{"image_size": 64, "objective": "edm", "targets": ["cell type"], "qk_norm": false, "inner_norm": false, "layers": 6, "width": 256, "positions": "learned", "learning_rate": 0.0016, "shampoo_beta": 0.99, "one_sided": false, "max_grad_norm": 1.0, "adamw_weight_decay_other_params": 0}
Rows from block 2 of a small class-conditioned image diffusion model, named by matrix and row number. Rows with one number belong to one neuron. Each number is 128 + 32 x the weight over its row's rms, rounded and kept within 0 to 255. All counts start at 0.
After each neuron's rows are labels from the 100 images, of 14848 (inputs lightly noised), where the neuron reaches its highest value: "responds to" is what is common among them. Only what is clearly more common there than usual is listed. The data: microscope photos of single blood and bone marrow cells. In brackets: how many of the 100, against the usual share in percent.
# fc1: MLP up (model.blocks.2.mlp.fc1.weight, 1536x256), inputs 128-255
# fc2: MLP down (model.blocks.2.mlp.fc2.weight, 256x1536, transposed), outputs 128-255

fc1.333 [ 99 119  71 113 204 177 166 144  98 153  85 156 147  74 159 103 104 126 153 145 149 121 136 126 146 167 148 144  54 108  67 146  38 138 132 107 149 168 133 103 121 138 138 142 140 156 164 100  90 127 104 119 143 116 176 135 203 122 119 215 109 184 142  72 146 121 133 117 105 158 135 131 139 126 187 121  89  83 178 100 120 144  73 118 148 153  99 105 122 109 157 121 113 129  86 118 140 155 119 138 152 116 101 184 135 124 152 147  91 113 143 129  96 105 133 146 141  97 157 140 160 149 112  81 117 161 148 168]
fc2.333 [108 117 125 113 168 100 106 132 158  64 158 102 123  99 136 111 162 153 175 161 140 142 140 103 179 142 173 152 169  97  66 107 175 115  94 142 123 150 136 117 151 155 127 145 131  61 156 186 119 109 127 139 112 128 151 123 182 156 152 117 142 146  76 195 140  55 166  93 137 188 139 135  95  59 152  70 143 217 124 120  85 142 124 105  98 109 143 174  86 144  98 129 129 161 173 168  98  89  92 115  79 133 154  95  86  93 153 121 131  99 124 150  97 114 161 150 145 147  91 132 131 136 142  98 146 130 155 135]
responds to: cell type: segmented neutrophil (62 vs 20); smear: peripheral blood (61 vs 16.2)

fc1.190 [133 131 180 117 118 102 146 157 144 148 166  85 162  91 151  94 158 138 141 156 148  94 129 145 113 138  68  94 179  95 125 147 139 146 115  91 101 154 139 129 146 102  80  75 118 164 139 129 110  87  88 129  83  50 132 176  97 152 160 131 154  68 140 171 123  77 109 122 123 109 124 172 171 113 119 107 125  57 111 111 171 119 145 175 142 107 168 115 138 175 163 103 167 161 142 111 106 110 136 140 141  75  90 116 147 129 169  84 126 113 136  75  79 141 144 151  92 163 125 121 113 141 152 178 118  95 169 115]
fc2.190 [157 115 150 165 148 179 112 163 124 129 141  85 133 107 143  99 114 138 148  93  86 139 118  54  92 146 116 132  58 133 128  76 138 172 148 127 144 128  88  91  99 161 110 146  99 151 154 106 166 123 138  74 145 158 147 153 146 159  79 151 103 131  80  91 128  98 143 157  50 119 117 100 113 119 169 107  51 163 136 150 149 131 118 158  95 144 116 152 101  84 112  99 196 147 126 141 118 190 163 102 123 138  95 138 134 119 141 160 126  87 110 165  72 104 136 137 147 138 130 147 126  91 146 135 126  78 149 222]
responds to: cell type: lymphocyte (36 vs 15.2)

fc1.751 [118 136 131 109 172 127 140 142 118 120  99 144 144 111 150 125 101 111 181 188 101 125 125  62  90 134  83 131  94 140 139 126  98 150 149 126 152  91 125 148 181  85 146  87 132 140 160 136 133 162 189 125  88 176  78 135 138 125 118 104 151 140 105  98 154 136 182  82 134 153  71 186 126 141 155 130 107 170 173 155 121 151  67 172 151 143 170 117 154 102  49 106 131  91 116 148 144  79  84 119  93 166 120  94 140 201  90 122 127  94 122  98  99 120 116 109 153 139 142 121 110  81 167  94 135 133  58  85]
fc2.751 [169 143 134 149 164 135  92 143 115 151 170 150 150 115  90 134 190  98 124 162 113  89 100 105  88 159  95  73 143 112 148 118 130 158 120 173 131 112 132 116  57 106  83  94 163 134 118 105 172 129  93 195 128 106  58 134 147  56 133  80 194 126 128 163 108 105 165 157 126 145 131 122 111  96 156 124 123 108 119 135 135 147 160 137  93 139 161 125 103 137 222 179  75 150 123  88 146 135 144  93 142 144 195 104 106 159 174 118 121  45 139 169 135  92 126 173  99  99 146 145 150  94 154 127 116 112 148 105]
responds to: cell type: artefact (31 vs 9.8)

fc1.413 [114 117 139  80 115  93 130  96  93 121  98 204 122 182 106 152 104  89 129 145  85  97 148  87  94 128  71 112  73  74 126 183  84 109 100  88 138 102 109 133 111  31 140 117 161  94 151 190 173 118 164 111 124 114  94  54 117 145 121  82 118 171 155 102 133 116  92  68  79  77  68 105 157 146  73 112 168 121  97 137 130 115 146 109 150 162  94 135 107 112 143 126 137 119 137 128 164 147 134 155 126  99 102 119  85 170 139  66 151  98 161  87 141  78 109 171 117  54 145  91 101 122 133 150  67 138 141  79]
fc2.413 [118 100 108 122  79 122 129 123 132  96 122 113 126 161 150 155 125 145 128 105 124  79 121 125 116 111 117 136 230 110 146 101 126 165 140 173 126  96 164  65 111 141 136 139 170 141 173  66  80 134  81 110 167 180 195  57  73 134 127 178  85 132 150 203 156 174 109 103 120 122 172 130 156 112 180 110 168 141  62 153  84 133 124 119  96 100 148 145 150 106 123  77 117 166 114 125  63 135 156  81 128 118 160 122 124  91 131 104 143 100 122 110 183 178  91  85 114 129  61  86 156 142  98 156 152 172 120 105]
responds to: cell type: segmented neutrophil (52 vs 20); smear: peripheral blood (38 vs 16.2)

fc1.616 [102 180 131 143 125 150 137 163 176 120 115  85 202  67  85 120 173 137 135 165 133 116  77 105 113 141 150 135  54 103 171 125 131 170 172 149 135  93 100  92  80 144 127  90  92 118 127  67  77 102 130 185 127 150 107 126 146 102 168 210  48 125 117 126 119 143 139 122 154 169 130  97 114  84 106 137 135  99  97  98 129 126  89 134 141  88 122 117 108 106 138 207  62  84 123 123 125 130 136 110 174 130 108  82 134 104 122 143 122 138 149  75  57 114 112  79  97  71 126 140 125 119 104 140 150 113 113 194]
fc2.616 [128 130  59 116 143 146 102 138 125 154 155 100 152  87 156 139 120 147 121  92 121 152  95 139 113 182 145 139 187 154 137 120 164 200 154  87 105  95 136 189 186 201 107 123 100  68 140  94  79 111 153  83 148 175 111 113 143 160 138 124 119 119 111 139 124 118 154  96  71 170 118 150 186 120 111 142  94 124 161 113 107 153 123 108 133 182 155 162 159 122 133 121 118  93 118 157 138 116 143 146 116 140 132 158 151 136 136 144 103 176 109 136 108 210 207  90 125 164 117 157  77  96 141 174 137  35  91 131]
responds to: cell type: artefact (26 vs 9.8)

fc1.118 [118  93 154 158 105  95 147 163 112 122 152 156 154 104 114 127  82 113 117 104 124  89 126 108  88  80 121  96 141 132  70 144  91  89 120 171 100 104 121  65 109  91 112  96 116  89 124 155 132 143 152 133 106  95 112 133  76 129 117  97 118 131 152 123  88 106  83 115 118 110 129 144 155 130 109 106 128 140 146 128  93 140 136 115 112 154 100 116 162 136  83 155 118 148 159 127 158 126 120  95 116 168 145 133 132 139 186  45 176  58 148 131 201  88 131 138 128 118  98 151 116 135  92 155 135 143 136  96]
fc2.118 [ 84 132 127 115 121 145 116 144 149 120  83 131 137 142 214 129 162 149 152 150 135 146 132 128 136 103 136 133 209  94 139 119 140 112 153  88 103 162 157 110 127  89 124 109 124 165 160  93 163  81 109 149 104 192 137  72  97 181  93  93 136 128  97 177 120 127 173 146 122 165 151 165 168 126 133 113  75 135 126  85 123 106 104 146 136 110 228 143 133 161 142  37  59 163  82 139  67 122 155 102 141 102 136  73  86 141 152 145 108 115 136 131 190 172 103 161 151 173 140  91 138 151 136 159 191 170 145 108]
responds to: cell type: segmented neutrophil (52 vs 20); smear: peripheral blood (49 vs 16.2)

fc1.62 [171 113 167 118 162 135 133 109 127 139 172 136  86 107 134 114 112 148 117 168 120  78 132 123 137 138 160  69 112  86 122  99 148  97  61 132 142  96 162  94 119 155 151 154 108 114 112 164 119  69 170  97 142 113 148 109 112 146  98 146  98 103 125 140 142 161 105 119 168  90 132  87 124 114 143  96  91  98 153 151  73 207  82 102 165 148 102 121 192 100 180  86 136 121  79 119 124  95 138 122 204  82 119 144 132 129 123 131 116 138  84 111 125 170 164  90 143 110 132  93 134  53  96 106 100 131 149 137]
fc2.62 [ 37  98 139 127 145 103 144 110 158 140 124 137  96 119 102  98 123 146  70 141  58 150 150 129 118 145 150 133 110 115 113  27 138 119  53 115 117 122 106 141 130 132 107 130  93 101 123 150 132  89 128 116 127 131 135 117 117 128  79 116 120  95 120 135 161 152 155 145 121  93 129  90 132 151 125 155 122 166  96 126 118 121 161 125 108 106 185 130 175 117 123  73 163 136 109 138 133 101 181 136 104 108 149 216 128 135 120 126 145 147 140 131 105 150  96  55 127 116 123 114 129 114  88 138 103 193 168 112]
responds to: cell type: erythroblast (76 vs 14.3)

fc1.231 [ 99 164  55  98 116 151 167 136 154 142 119 145 143  76  84  94 101  85 105 112 156 141  53 130 108 162 138 108  78 106  98 173 119 154 109 125 134 110  79 124 122 127 126 155 129  56  91 118 121 103  81 150 171 118 139 127 176  84 166 216  77 161 122 132  32 130 146 136 110 108 175  90 114 122 138 107  77 180  95 129 104 111 105 145  53 135 155 104  64 114 104  74 116 154 157 157 129 114 102 161 142 175 121 146 184 106 128 141 131 157  99 157 117 108 116 151  75  99 167  95 135 134 100 145 116 100 130 105]
fc2.231 [157  90 166 149 158 133 141 121 119 163 108  96  79 152 153 125 105 146  86 119  99 155 115 117 161  81 156  94  21 131 124 132 145  78 103 108  59 178 136 115 101 142  92 120 127 119 103  89 133 139 140 131 142 107 126 114 111 123 103 164  86 145 149 103 110 144  75 178 152  88 102 126 142 161 102 108 197 100 151 156 130 109 101  71  54 202 128 152 123 142 126  20 109  66 137 105 111 120 111  90 151 126  92 112 144 147 157 166 148 114 129 144 140 159 125 130 150 144 118 131 125 195  35 109 131 115 132 221]
responds to: smear: peripheral blood (43 vs 16.2)

fc1.336 [176 174 135 154 137 154 112 178 170 101 178 127 141 111 124 110 187 116 149 194 116 139 147 167 163 105 118 206  49 144 130  89 186  82 160 176 115 125 144 102  82 174 103 105  54 101 173 109  99 112 107 151 101 123 148 104 146 171 203 179 160 112 101  91 114 182 132 100 109  97  92 100 107 108 114 146 121  66 107 151 113 156 113 138 115 159 157 123 126  96 118  92  78 114 114  71  66 133 126 147 167 114 142 130 146 117  87 153 151 139  97 122 110 196 122 105 132 153 136 145 153  97 126 186 154 178 151 148]
fc2.336 [ 95 105 162 124 158  50 131 120  81 158 109 165 114 120 155  73  90 127 146 144 126 115 159  79 147 144 149 146 118 121 135 127 138 132  60 147  96 167 128  94 188 140  87 108  97 175 148 116 109 168 140 108 149 180 100  64 119 160  16 149 132  85 176 119 119 159 124 112 112 107  68 132 149 114 110 152  96 103 117  72 111 114 105 125 177 108 187 149  82  69 159 127 107 123 139 146 129 113 170  97 148  68 137 135 188 114 106 146 147 183 117 185 103 155 110 133  83  45 173 129 156 129 130 151  90 140 112 138]
responds to: smear: peripheral blood (76 vs 16.2)

fc1.26 [136 101 149 145 148 157 104 159 228 158  62 138 152 137 120  95 145 119 133 203 126 181 111  78  91 137 135 126 110 157 148 104 150 148 162 145 171 116 116 162  57 131  87 107 132 137 104  65 160 122 113 163  95 144  95 138  85 110 131 160  75 168 131 156 140 101 197 132  90 129 121 165 131 103 120 182 101 135 122  74 136 109  63 216 147 101 163 145  76 143 179 147  85  97 154 183 171 140  82 136  88 127 106 164 153  86  54 104  99 104 109 152 124 102 116  86  94 173 107 132  96 119 143 118 121 131  81 121]
fc2.26 [131 130 176  95 110  95  90 134 106 200 175 101 134 147 127 152 105 152 137 159 146 132 135 143  96 154 145 139 103 123 140 130 128 136 169 125 181 123 150 147 175  89 110  70 180 140 114 132 108 122 160  81 161 145 128 119 146 133 111  89 142 197 127 106 182 104 151 135 120  93 119 153 127 148 177  55 145 126 117 116 128 130 182 238 208  93 104 201 128 136 121 198 103 122 158 116  93 124 119 149 116 112 100  80 196  98  95 101 122 170 208 108 120 111 105 135 119   8  97 111 155 151 111 129 116 132  86 151]
responds to: cell type: artefact (31 vs 9.8)

fc1.232 [147  89 124 152 142 104 110 114  95 160 222 123 166 177 124 107 124  88 123  95 140 120 114 146 106 107 116 110 114 186 166 163 142 139 127 135  84 140 118  94 143 101 153 160 142 120  94  97  69 129 138 109  82 143 141 108 111  99 141  64 172 163 140  51 146 124 156  95 119 171 108 110 128 124  79 141 113 127 142 111 144 159 108 145 111 163 162 163 120 123 176 168  48 156 159 122 120 110  97  79 175 136 140 138 136 107 153 104 106 164 129 107 130 120 162 114 150 133  99 126 123 114  84 120 100  60 176 148]
fc2.232 [128 116 102 117 190 118 118 123 180 109 167 136 157 135  37 107 125  36  94  87 116  82 146 184 145 134 114 142 196  86  97  53 168 122  99 153  93 143 124 120 168 121 167 174 127  74  95 105 146 178  99 167 126 159 180 131 156  94 136 168 171 103 142 145 110 157 131 127 115 125 136  97 142 113 138 175  93 137 204 144 109 167 131  98 145  43 183 107 176 104 173 120 116 122 126 163 147 138 147 145 128 115 137  77  94 131 102  95 134 111 132 173 128 122 136 156 132 126 131 136 150 129 155 129 155 155 128  97]
responds to: cell type: lymphocyte (54 vs 15.2)

fc1.496 [140 195 111 152 118 144  94 172 152 159 117 100 158 153 112  82  89 107 155  77 156 183 154 125 111 177 132 167 182  73  96 154 176 170  95 122 149 115 127 139 113 145  92 102  94 118  99 108 188  96  97 148 179 114 188 195 142 144 123 176 165 102  74 165 108  88 109 158 122 109 157 110 178 113 120 117 114 146 109  87 103 135 128 136 148 121 198 160  76  90 163 147 120 109 163 103  91  95 120 111 162 100 124  92 132 105  94 150 133  77 142  81 114 118 180 108 127 186 156 108 157 110 135  83 140 131 113 132]
fc2.496 [100 136 112 149 117 120 120 154 135 143 171 102 166  51 129 104  77 112 122 103  93 137  76 116 116 113 149 106 163  93 120  85 129 131 122  93 111 139  90  79 113 126 128  66 143 177 159 143 101 130 163 152  56 108 129 129 112 121 134 108  85 105  81 141 131 156 118 135 109 122 155 135 115 103 117  81 103 117 137 148 175 121 132 110 120 199 206 160  79 107 136  72 142 141 144 129 156 172 109 149 144 114 143 156 156 125 177 116 143 143 149 117 162 125  99 113 113  66 113 133 104  69 179 128  96 163 122  80]
responds to: smear: peripheral blood (49 vs 16.2)

fc1.453 [134 198  88 106  58 114 120 122 157  98 178 113 153 123  92 175 160  90 116 121  92 104 124 123 141 133 115 123 114 136 159 152 167 122 110 149  82 112 120 116 167 118 117  98  75 116  99 176 108 155  83 114 109 126 224 131 136 143  72  98 150 112  78 120 155 115 114 113  90 117 155 100 128 139 125 110 174 177 134 159 124 105  92 122 144 126  90 112 154 160 187 101 181 147  90  73 107 124 109 194 116  95 159  78  97 155 184 143 133  76 129  65  82 153  91 127  83 119 101 157  91  71 126  94 117  97 138 137]
fc2.453 [175 153  98  98  62  72 125 132 142 102 110 128 137  82 135 158 123 176 133 153 137 138 120 148 174 144  56 188  96 153  93 108  64 113 136 166 152 179 122 127  86 163 165 161 114 103 131  83 162 179 121 129  77 114 175 151 128 172 131 146 173 115 155 173  99  52 101 111 146 139 112  94 121 152  69 172 102  49 147 148 114 134 153 123 117 156 112  92 184 131 114 152 191 159 143 143 164  97 114 110 126 176 164 158 139 127 185 134 177 149  97 126 101 133 107 130 102 178 111 113 138 159 111  84 160 109  82 135]
responds to: smear: peripheral blood (69 vs 16.2); cell type: lymphocyte (34 vs 15.2); cell type: myeloblast (28 vs 1.9)

fc1.625 [132 200  86  86 102 114 144 168 102 150 119 134 118  89  84  82 137  90 130  95 100 137 102  57 140 114 123 124  70 122 130 169 154 122 163 109 133  71  71  79  88 162 128 134 129 101 119 144 182  95  56 122 111  96 157  97 140  70 182 215  83 123 174 128  91 134 121  88 173 156 174 102 102 163 114  75 151  66  72 107 177 126  95 132 162 136 163 163  71 101 141  48 107 181 161 139 116  67 129  88 132 161 128 126 101 118 103 141 156  92 146 136 111  82 130  66 121 105 133 115 168 142 145 131  58  96 134 202]
fc2.625 [153 138 142 104 132  74 118  78 127 121 112 153  99 140 163  77 141 107 131  41 143 164 128 113 157 138 195 125 105 145  95  88 119 126 143  70  96 137  73 153 127 157 153 156 126 142 172 132 118 149 180 120 160 161 153 140 125 102  95 183 140 146 235  67 111 168  81 136 108 136 133 122 138  98 157 202 107 182 142  66 124 109 103  84 159 126 157 162 106  64 105  48 131 112 107 137 117 160 134 170  72 134 125 121 147 126 112 129 132 120 210 128 106 116 138 125 107 153 112 156 140  75 108 148 146 103 144  94]
responds to: cell type: artefact (36 vs 9.8)

fc1.255 [126 157 137 155 148  84 146 111 146 138 182 151 120 163 176 152 114 177 140 101  93  74 166 162 122 147 116 165 172 165 116 131 125 123 104 107 135 124 166  92  90  75 148 103 111 149 151 150 181 141 160  96 122 115 179 129  95 102  66  59 201 113 119 157 145  97 184 133 121 104 149 187 134 140 119  95 111 126  98  63 131 199 148  94  59 153 108 123 150 137 112 144 195 186 140 125 100 131 117 151  78 165 166 194  83  80 139  99 100 133 111 149 173 206 124 155 142 184 158 113 127  92 163 124  94 108 158  69]
fc2.255 [124 122 144 143 193 156 116 113 181 137  74 130 138 120  95 123 153 113 174  51 172 162 128  91 118 128 102 192 134 151  99 118 151 136 128 122 113 113 133  64 128 142  99 123  95 161 147 153 130 141 173 115 136 149  88  92 108 158  97 122 191 114 102 132 118 160 124 197  84 166  89 165 177  90  93  76  42 163 101 152 129 130 109 125 141 146 188 159 120 105  92 106 157  94 162 155 125 138 105 156 188 102 148 195 127  97 156 197 187 177 158 130 120 177 103 105 130 124 156 134 114 140 156 169  74 133 136 158]
responds to: cell type: segmented neutrophil (58 vs 20); smear: peripheral blood (55 vs 16.2)

fc1.307 [126 109 228 159 154 125  97 113 126 105 106  68 124 159  98 114 157 115  50  60 138 123 120 146 121  83 168 114 135 109  73 120 140 143 143 113 113  89 120 125  95 155 134 182 136 146 170 116  89 160  82 117 156 100 122 166 164 171 159 130 137 137 152 174 132 149 131  80  94 104 122  47 137 136 124 152 144  75 162  90 113 135 152 188 111 126 153 162  89 102  73 123 182 140 136  96 122 161 177 130 127  88 161 159  86  97  94 124  99 122 145 134 118 159 105 124 117 114 130 133 148  47 113 135  88 105 167 108]
fc2.307 [ 99 123 102 166 116 118 134 156 134 132  87 153 147 146 161 117 124  96 168 172  98 110 134 176 130 170 125 106 160 104 127  88 132 138  95 122 147 105 118 144 140  98 129 124 134 173 127 185 115  76 100 108 144 147 118  83 127 150 161 144 129  98 118 124 128 121 127 109 149 167 106 147 142  98 171 123 169  44 180 117 138  98  76 146 159 102  84 149 113 151  98  51 160 136 142 121 253 137  93 142 122 122 127 139 152 166  99 123 122 125 129 205 169  99 104  82 121 109 130 126 139 103 172 121  92  38 117 117]
responds to: cell type: eosinophil (26 vs 4.2)

fc1.546 [ 96  93 118  95 177  96 153  74 146 142 179 152 140 201 124 159  76 166 125 143 113  86 162 104  59 216 119 121 129  44 153 153  69 135 110 199  97 137 125 142 116 140 113 138 118 119 153 162 103 146  99 105  84  92 111 113 133 111 104 117 105 116 146 149 122  39 154 141 108  77 106 121  72 109 156 121 183  93 118 103  90 114 116 135 100 156 132 130 135 153 108 122 119 109 164 158 206 144 156 104 102  98 115 145 209  82 125 117 149 152 173  60  57  92  86 101 154 121 108  87 144 150 112  97 100 114 141 142]
fc2.546 [112 105 139 142  87 107 143 145 159 152 142 126 104 110 190 150 142 132 115 116 147 145 106 140 111 102 156  57 156 196  57 167  75 139 114 147 116  86  73 119 148 118  67 145 176  90 138  94 129  81 135 125 141  96 121 126 136  81  91  60 193 124  73 148 113 145 139 102 131 173 143 143 100 107  92  98 140 146 160 114 172  97 144 145 104 145 150 178 111 133 128 108 120 198 164 146 147  85 141 123 139 126 137 116  46 162 104  70 164 146  78  67 221 106 111 174  79 143 113 148  92 139 112 144 157 160 133 120]
responds to: cell type: segmented neutrophil (40 vs 20)

fc1.374 [152  65 161 171 133 143 115  82 150 132 157 173 164 122 136 151 112 172 134 102 126 127 179 135 122 148 116  76 106 142 168 132 109 109 166 132 115 110 134 116 136  82 173  90 106 165 109  69 139 136 153 152 139 156 156  89 115 100 128 143 101 154 100 147  92 161 161 195 135 157 107 137 115  99 135 153   7 143 191 144 123 181 139 141 140 170 173 130  90 135 161 130 175  57 150 139 115 158  90 135 108 111 108 167 125 148 102 113 139 115  57 141 216 106 177  79 145 148 111 154 115 111 113 107 185 120 182  94]
fc2.374 [ 27 102 136 114 156 182  84  97 136  80  91 120 141 118 108 142 127 121 178  49 168 119 108 108 132 146 134 183 133 145 164 178 151 139 157 128 123 139 154  83 129 101 165  82  77 177 122  89 120 161  76 137 139  83 108 134 119 120 133 115 137 101 134 126 119 134  97 128 116 179 115 102 182 117  82  93 182 119 144 158 134 148  76  88 117  77  80 101 116 198 152 171 132 123 100 105  99  97 106  85 120 125 128 137 136  88 121 115  89 110 166 141 119 150 146  68 131 146 138 157 124 140 124 133 117  63 139 118]
responds to: cell type: blast (28 vs 6.1)

fc1.9 [158  38  91 161 131 107 131 122  76 153  82 135 100 147 182 187 134 101  80  76 147 126 121 182 120 133 159  96 112  92  90 144 139 114 120 130 188 118 154 117 110 183 133 169 150  84 110 164 146  72 127 133 202  78 133 125 146 119 131 130 120 123 124 108  83 134 115 117 168 109 118 110 135 121 129 148 196  58 130  76 171 125 131 154  99 121 122 140 152 131 182 172  30 127 136 106  98 173 111 152 139 118 124 151 115  85  93 150 105 136 156 189 140 153 151 148 163 133 161 126 176 184  90 209 169  81 175 121]
fc2.9 [150   0 159 138  93 150 143 117 188 147  97 123 109 102 128 121 129 139  68  65 118 168  98 205 138 110 155  98 134 147 127 101 119 111  77 111  99 158 111  97 135 154  58 120  80 144 130 125  91  90 150 152 112 132  83  94 114  69 135 140 127 126 121 175 135 170 139 123 144 144  69 106 158 130 153 124 115 118  52 138 147 117  97  71 170 140 126 172 102 100 153 194  82  95 138 128 137 120 123 119 139 117 137 129 131 129  78 132 124 135  77 127 145 128 167 160 113 123 179 128 128 199 150 124  87  45 173  99]
responds to: cell type: promyelocyte (35 vs 6.4)

fc1.484 [105 151 163 155 122 162 144 142  94 149 116  97 199 131 156 171 133 152 191 113 150 185 100  62 105 185 124 151 110 123 166 138 110 116 131 128 159 165 129 134 143 153 114 124 161 132 118  90 131 134 164 129 141 125  71 100 167  94  70 172  78 142 120 165 110 124 116 129 186 173 153  97 121 104 143 136 139 166  78 117 199 106  86 102 226 181  77 173  63 196 134 102 184 124 121 188 160 146  86 127 128 142 109  87 123 141 138 110 187 118 183 149 142 143 137 132 119 147 131 137 184  56 200 143  58 118 110  56]
fc2.484 [139  90  92  86 166 116  51  69 126 114  94 135  90  85 132 164 145  93 126 114 127 128 114  92 184 196  62 124 112  99 147 112 122 143 114 124  93 173 159 134 112 136 111 130 116 166 156 105 142 102  99 181 127 149 154 105 102 120 115 179 105 120 121  72 151 191  37 119 125 131 150 164 160  87 179 116 118  51 114  98 116 169 151 123 190 127 125 180 109 116 138 144 196  98 164 123 131 168 138 119 130 119 122 157 153 150 139  73 126 102 122 154 114 106 131 109 121  89 125 117 103 228 171 125 144 109 135  95]
responds to: smear: peripheral blood (59 vs 16.2)

fc1.755 [ 94 172  83 119 138 172 145 157 168 137 103  93  70  91 142 124 134 170 131 168 118 124 167  72 109  82 168 130 118 171 121 157 111 131 172 136 181 118 117  82 110  53  85 107 121  84 159 110 127 124 142 108 128 148 172 123 114 183 153 127 106 159 122 120 171 180 128 137  92 185  95 169 115 145 161 111  43 116 111 169 112 166  75 120 220 138 169  91 162  66  98 102 162 136 104 136 121 109 115 147 107 112  86 119 121 132 112  89  96  82  70 119 104 120 124 136 112 131 125 158 134  55 185 156 113 114  66 124]
fc2.755 [108 153  99 111 156 125  96 118 114 153 125 108  62 195 125  80  80 143 118 153 179 131 177  83 164 161 146 171 102 135 147 114 143 169 152 116 149 177 127 105 135 138 182 149 163 156 151 109 172  92 126 111 175 184 152 153 118 148  94 123 108 129  87  98 133 105 174 148  96 120 135 142 114 142 127 138 162  89 142 128 126  38 135  97 115 107 132 144 127 122 154 102 169 140 101 104  97 180 136 110 104 123 108 100 133  96 155 119  80 218 182 205 151 120 111 137 146  97  72  85 181 165 105 158 159  80 105 103]
responds to: cell type: segmented neutrophil (40 vs 20)

fc1.328 [160 183 119 168 134 149 144 198 179 123 164 171  90 178 172 108 109 150 145 160 117 130 137 107 160 118 170 143  71 119 144 123 123 107 158 148 126 137 102 150 134 174 126 107 176 132 172  94 157 183 132 134 107 171 178 140 205 129  81 131 150  85 127 149 135 112  99 114  28 127 139  90 148 196 133 150 116 157 105 136  92 123 130 170 131 115 121 102 121  74  88 131 127  79 145 169  87  81 109 102 121 173 162 125 111 175  51 146  82 132 159 115  86 100 103 123 182  92 132 110 162  23 161 104 139  81 100 149]
fc2.328 [ 50 142 111 142 145 112 106 140 110 159 119 153 127  61  83 113  50 112 105 157 161  96 117 105  68 137 157 135  97 113 109 174 102 134 164 173 157 149 127 163 107 148 138 160  61 128 102 142 123 154 130  87 170 111 100 133  42 106 159 145 151 168 158  61 177 159 116 122 173 103 115 137  95 162 161 102 143 146 173 117 159 126 106 121 169 121 156 102  95 148 168 142  52 127 132 154 163 143 119 147 104 123 116 118 144 153 106 103 141 160 126 146 140 116 123 135 180  69  92 124 128 169 104  79  94 121  73 106]
responds to: cell type: artefact (25 vs 9.8)

fc1.146 [130  91 126  66 194 140 133 146 180 162 149 154 184 145  73 125  77  87  73 137 111 187 122 177 129 135 158 114 147 234  74 129 137 122 125 113 123 119  97 114 129 150 166 177  99 111 109 104  87 130 106 100 202 122 115 109 112 141 118  74 139  73 125 131 189 142 145 109 125 182  78 132 156 118 188  92 154 126 130 163 160 115 156 106 201 137  81 123 132 152 119 120 167 178 149 148 135  82  82 115 120  90  91 136 190 143 155 123  94 142 174 109 132 129 132 125 121 126 133 128 162  74 161 119 115 112 180  98]
fc2.146 [116 106  88 150 146 123 114 119 161 149 110 105  95 135  84 166 103  83 143  86 146  62 144 170 140 139  98 128 152  76 172  67 198 150 155 137 137 147 140 130 135  61 111 135 110 108  89 126 136  95 128 113 139 121 130 163 127 124  72 171 149  62 132 129 111 105 128  90 102  97 129 101 148 133 101 159 119 113 172 145 140 142 134 191  91  81 165 117 162 153 126 111 102 129 129 117 216 109 183 121 138 153 147 124 109  96 148 134  96 132 131 133 124 160 136 176 136 129 122 141 144 132 111 134 115  26 145 120]
responds to: cell type: eosinophil (60 vs 4.2)

fc1.2 [131 124 109  84 143 141 137 129  86 133  75 150 170 150 116 177 145 148 145 107 167 141 100 144 175  84  89 195  53 164 155 120 149 154 126 130 120  94 104 149 148 138 139 111 127 120 139  99 100 173 129 125 109 195  54 150 146 101 102 104  84 165 161  79  98 159  88 127 105 164  44 112 114 141  98 166 182 136  82 205 140 126  91  88 177 143 107 151 142 145 146 135 125 124 144 170 100 167 101 133 139 157 144  97 120 184 151 120 145 128 136 118  88 125 119 146  87 144 113 132 118 121 147 159  75 101  87  84]
fc2.2 [131 122 104 144 138 136 140 111 137 101 141 145 122  72  61 212 119 106  70 160 136  71 115 208  84 124 101  75  99 195 133 165 125 153 141 156 123 100 152 124 116 145  67 182 135  95  84 171 106 172 135 118 122 120  93 142 127  96 204  93 169 137 155 169  99  87 154 157 133 189  43 112 121 130  99 117 119 153 135 143 158 153 110 111 126 146 153 119 151 135 175 125 129  89 188 132 127  71 102  80 163 132 153 149 117 117  98 159 137  64 100 174 121 134 155 161 179 121 121 174  80 110 121 100 163  78 173 101]
responds to: cell type: artefact (32 vs 9.8)

fc1.265 [126 176 137 100 167 127 140 140 175 126  71 122 152 126  89  56 121  54 147 158 130  72 129 163 125  93 118  74  59 158 182  76 125 104 159 126 125 111 121  98 129 130 123 124 137 153  51  93 113 135 116 147  98 135  82 116 100  81 151 111 109  85 118 120 133 167 122  86 108 147 120 133 128 186 118 161 125 129  90  98  85 109 139 141  87  92 131 135  66  77  72 136  81  50 152  91 101 106 121 102 114 167  94 120 117  52 113 131 125 123 135 134 104  68 142 127  61 116 133 114 125 119  91  91 114 115  95 173]
fc2.265 [ 97 174 191 102 172 166 120 164 104 138 181 128 180 160 203  87  82 109 136 148 153 127 116 174 107 122 166 175 118 134 180 149 214 132 126 135  88 162 185 141 129 149 147 123 105 148 121 127 152  79 126 128 190 138 135 109  83 138 122 158 125 177  92 110 148 165 107 128 115 127 157 126 126 152 133 123 169 166  86 105 156 146 157  82  81 168 111 164 106 154 173 142 149 137 117 104 188 146 126 119 134  97 118 130 105 145  97 137 140 138 102 117 152 136 114 170 128 153 167 112 113  55 117 158 108 126  99 142]
responds to: cell type: artefact (35 vs 9.8)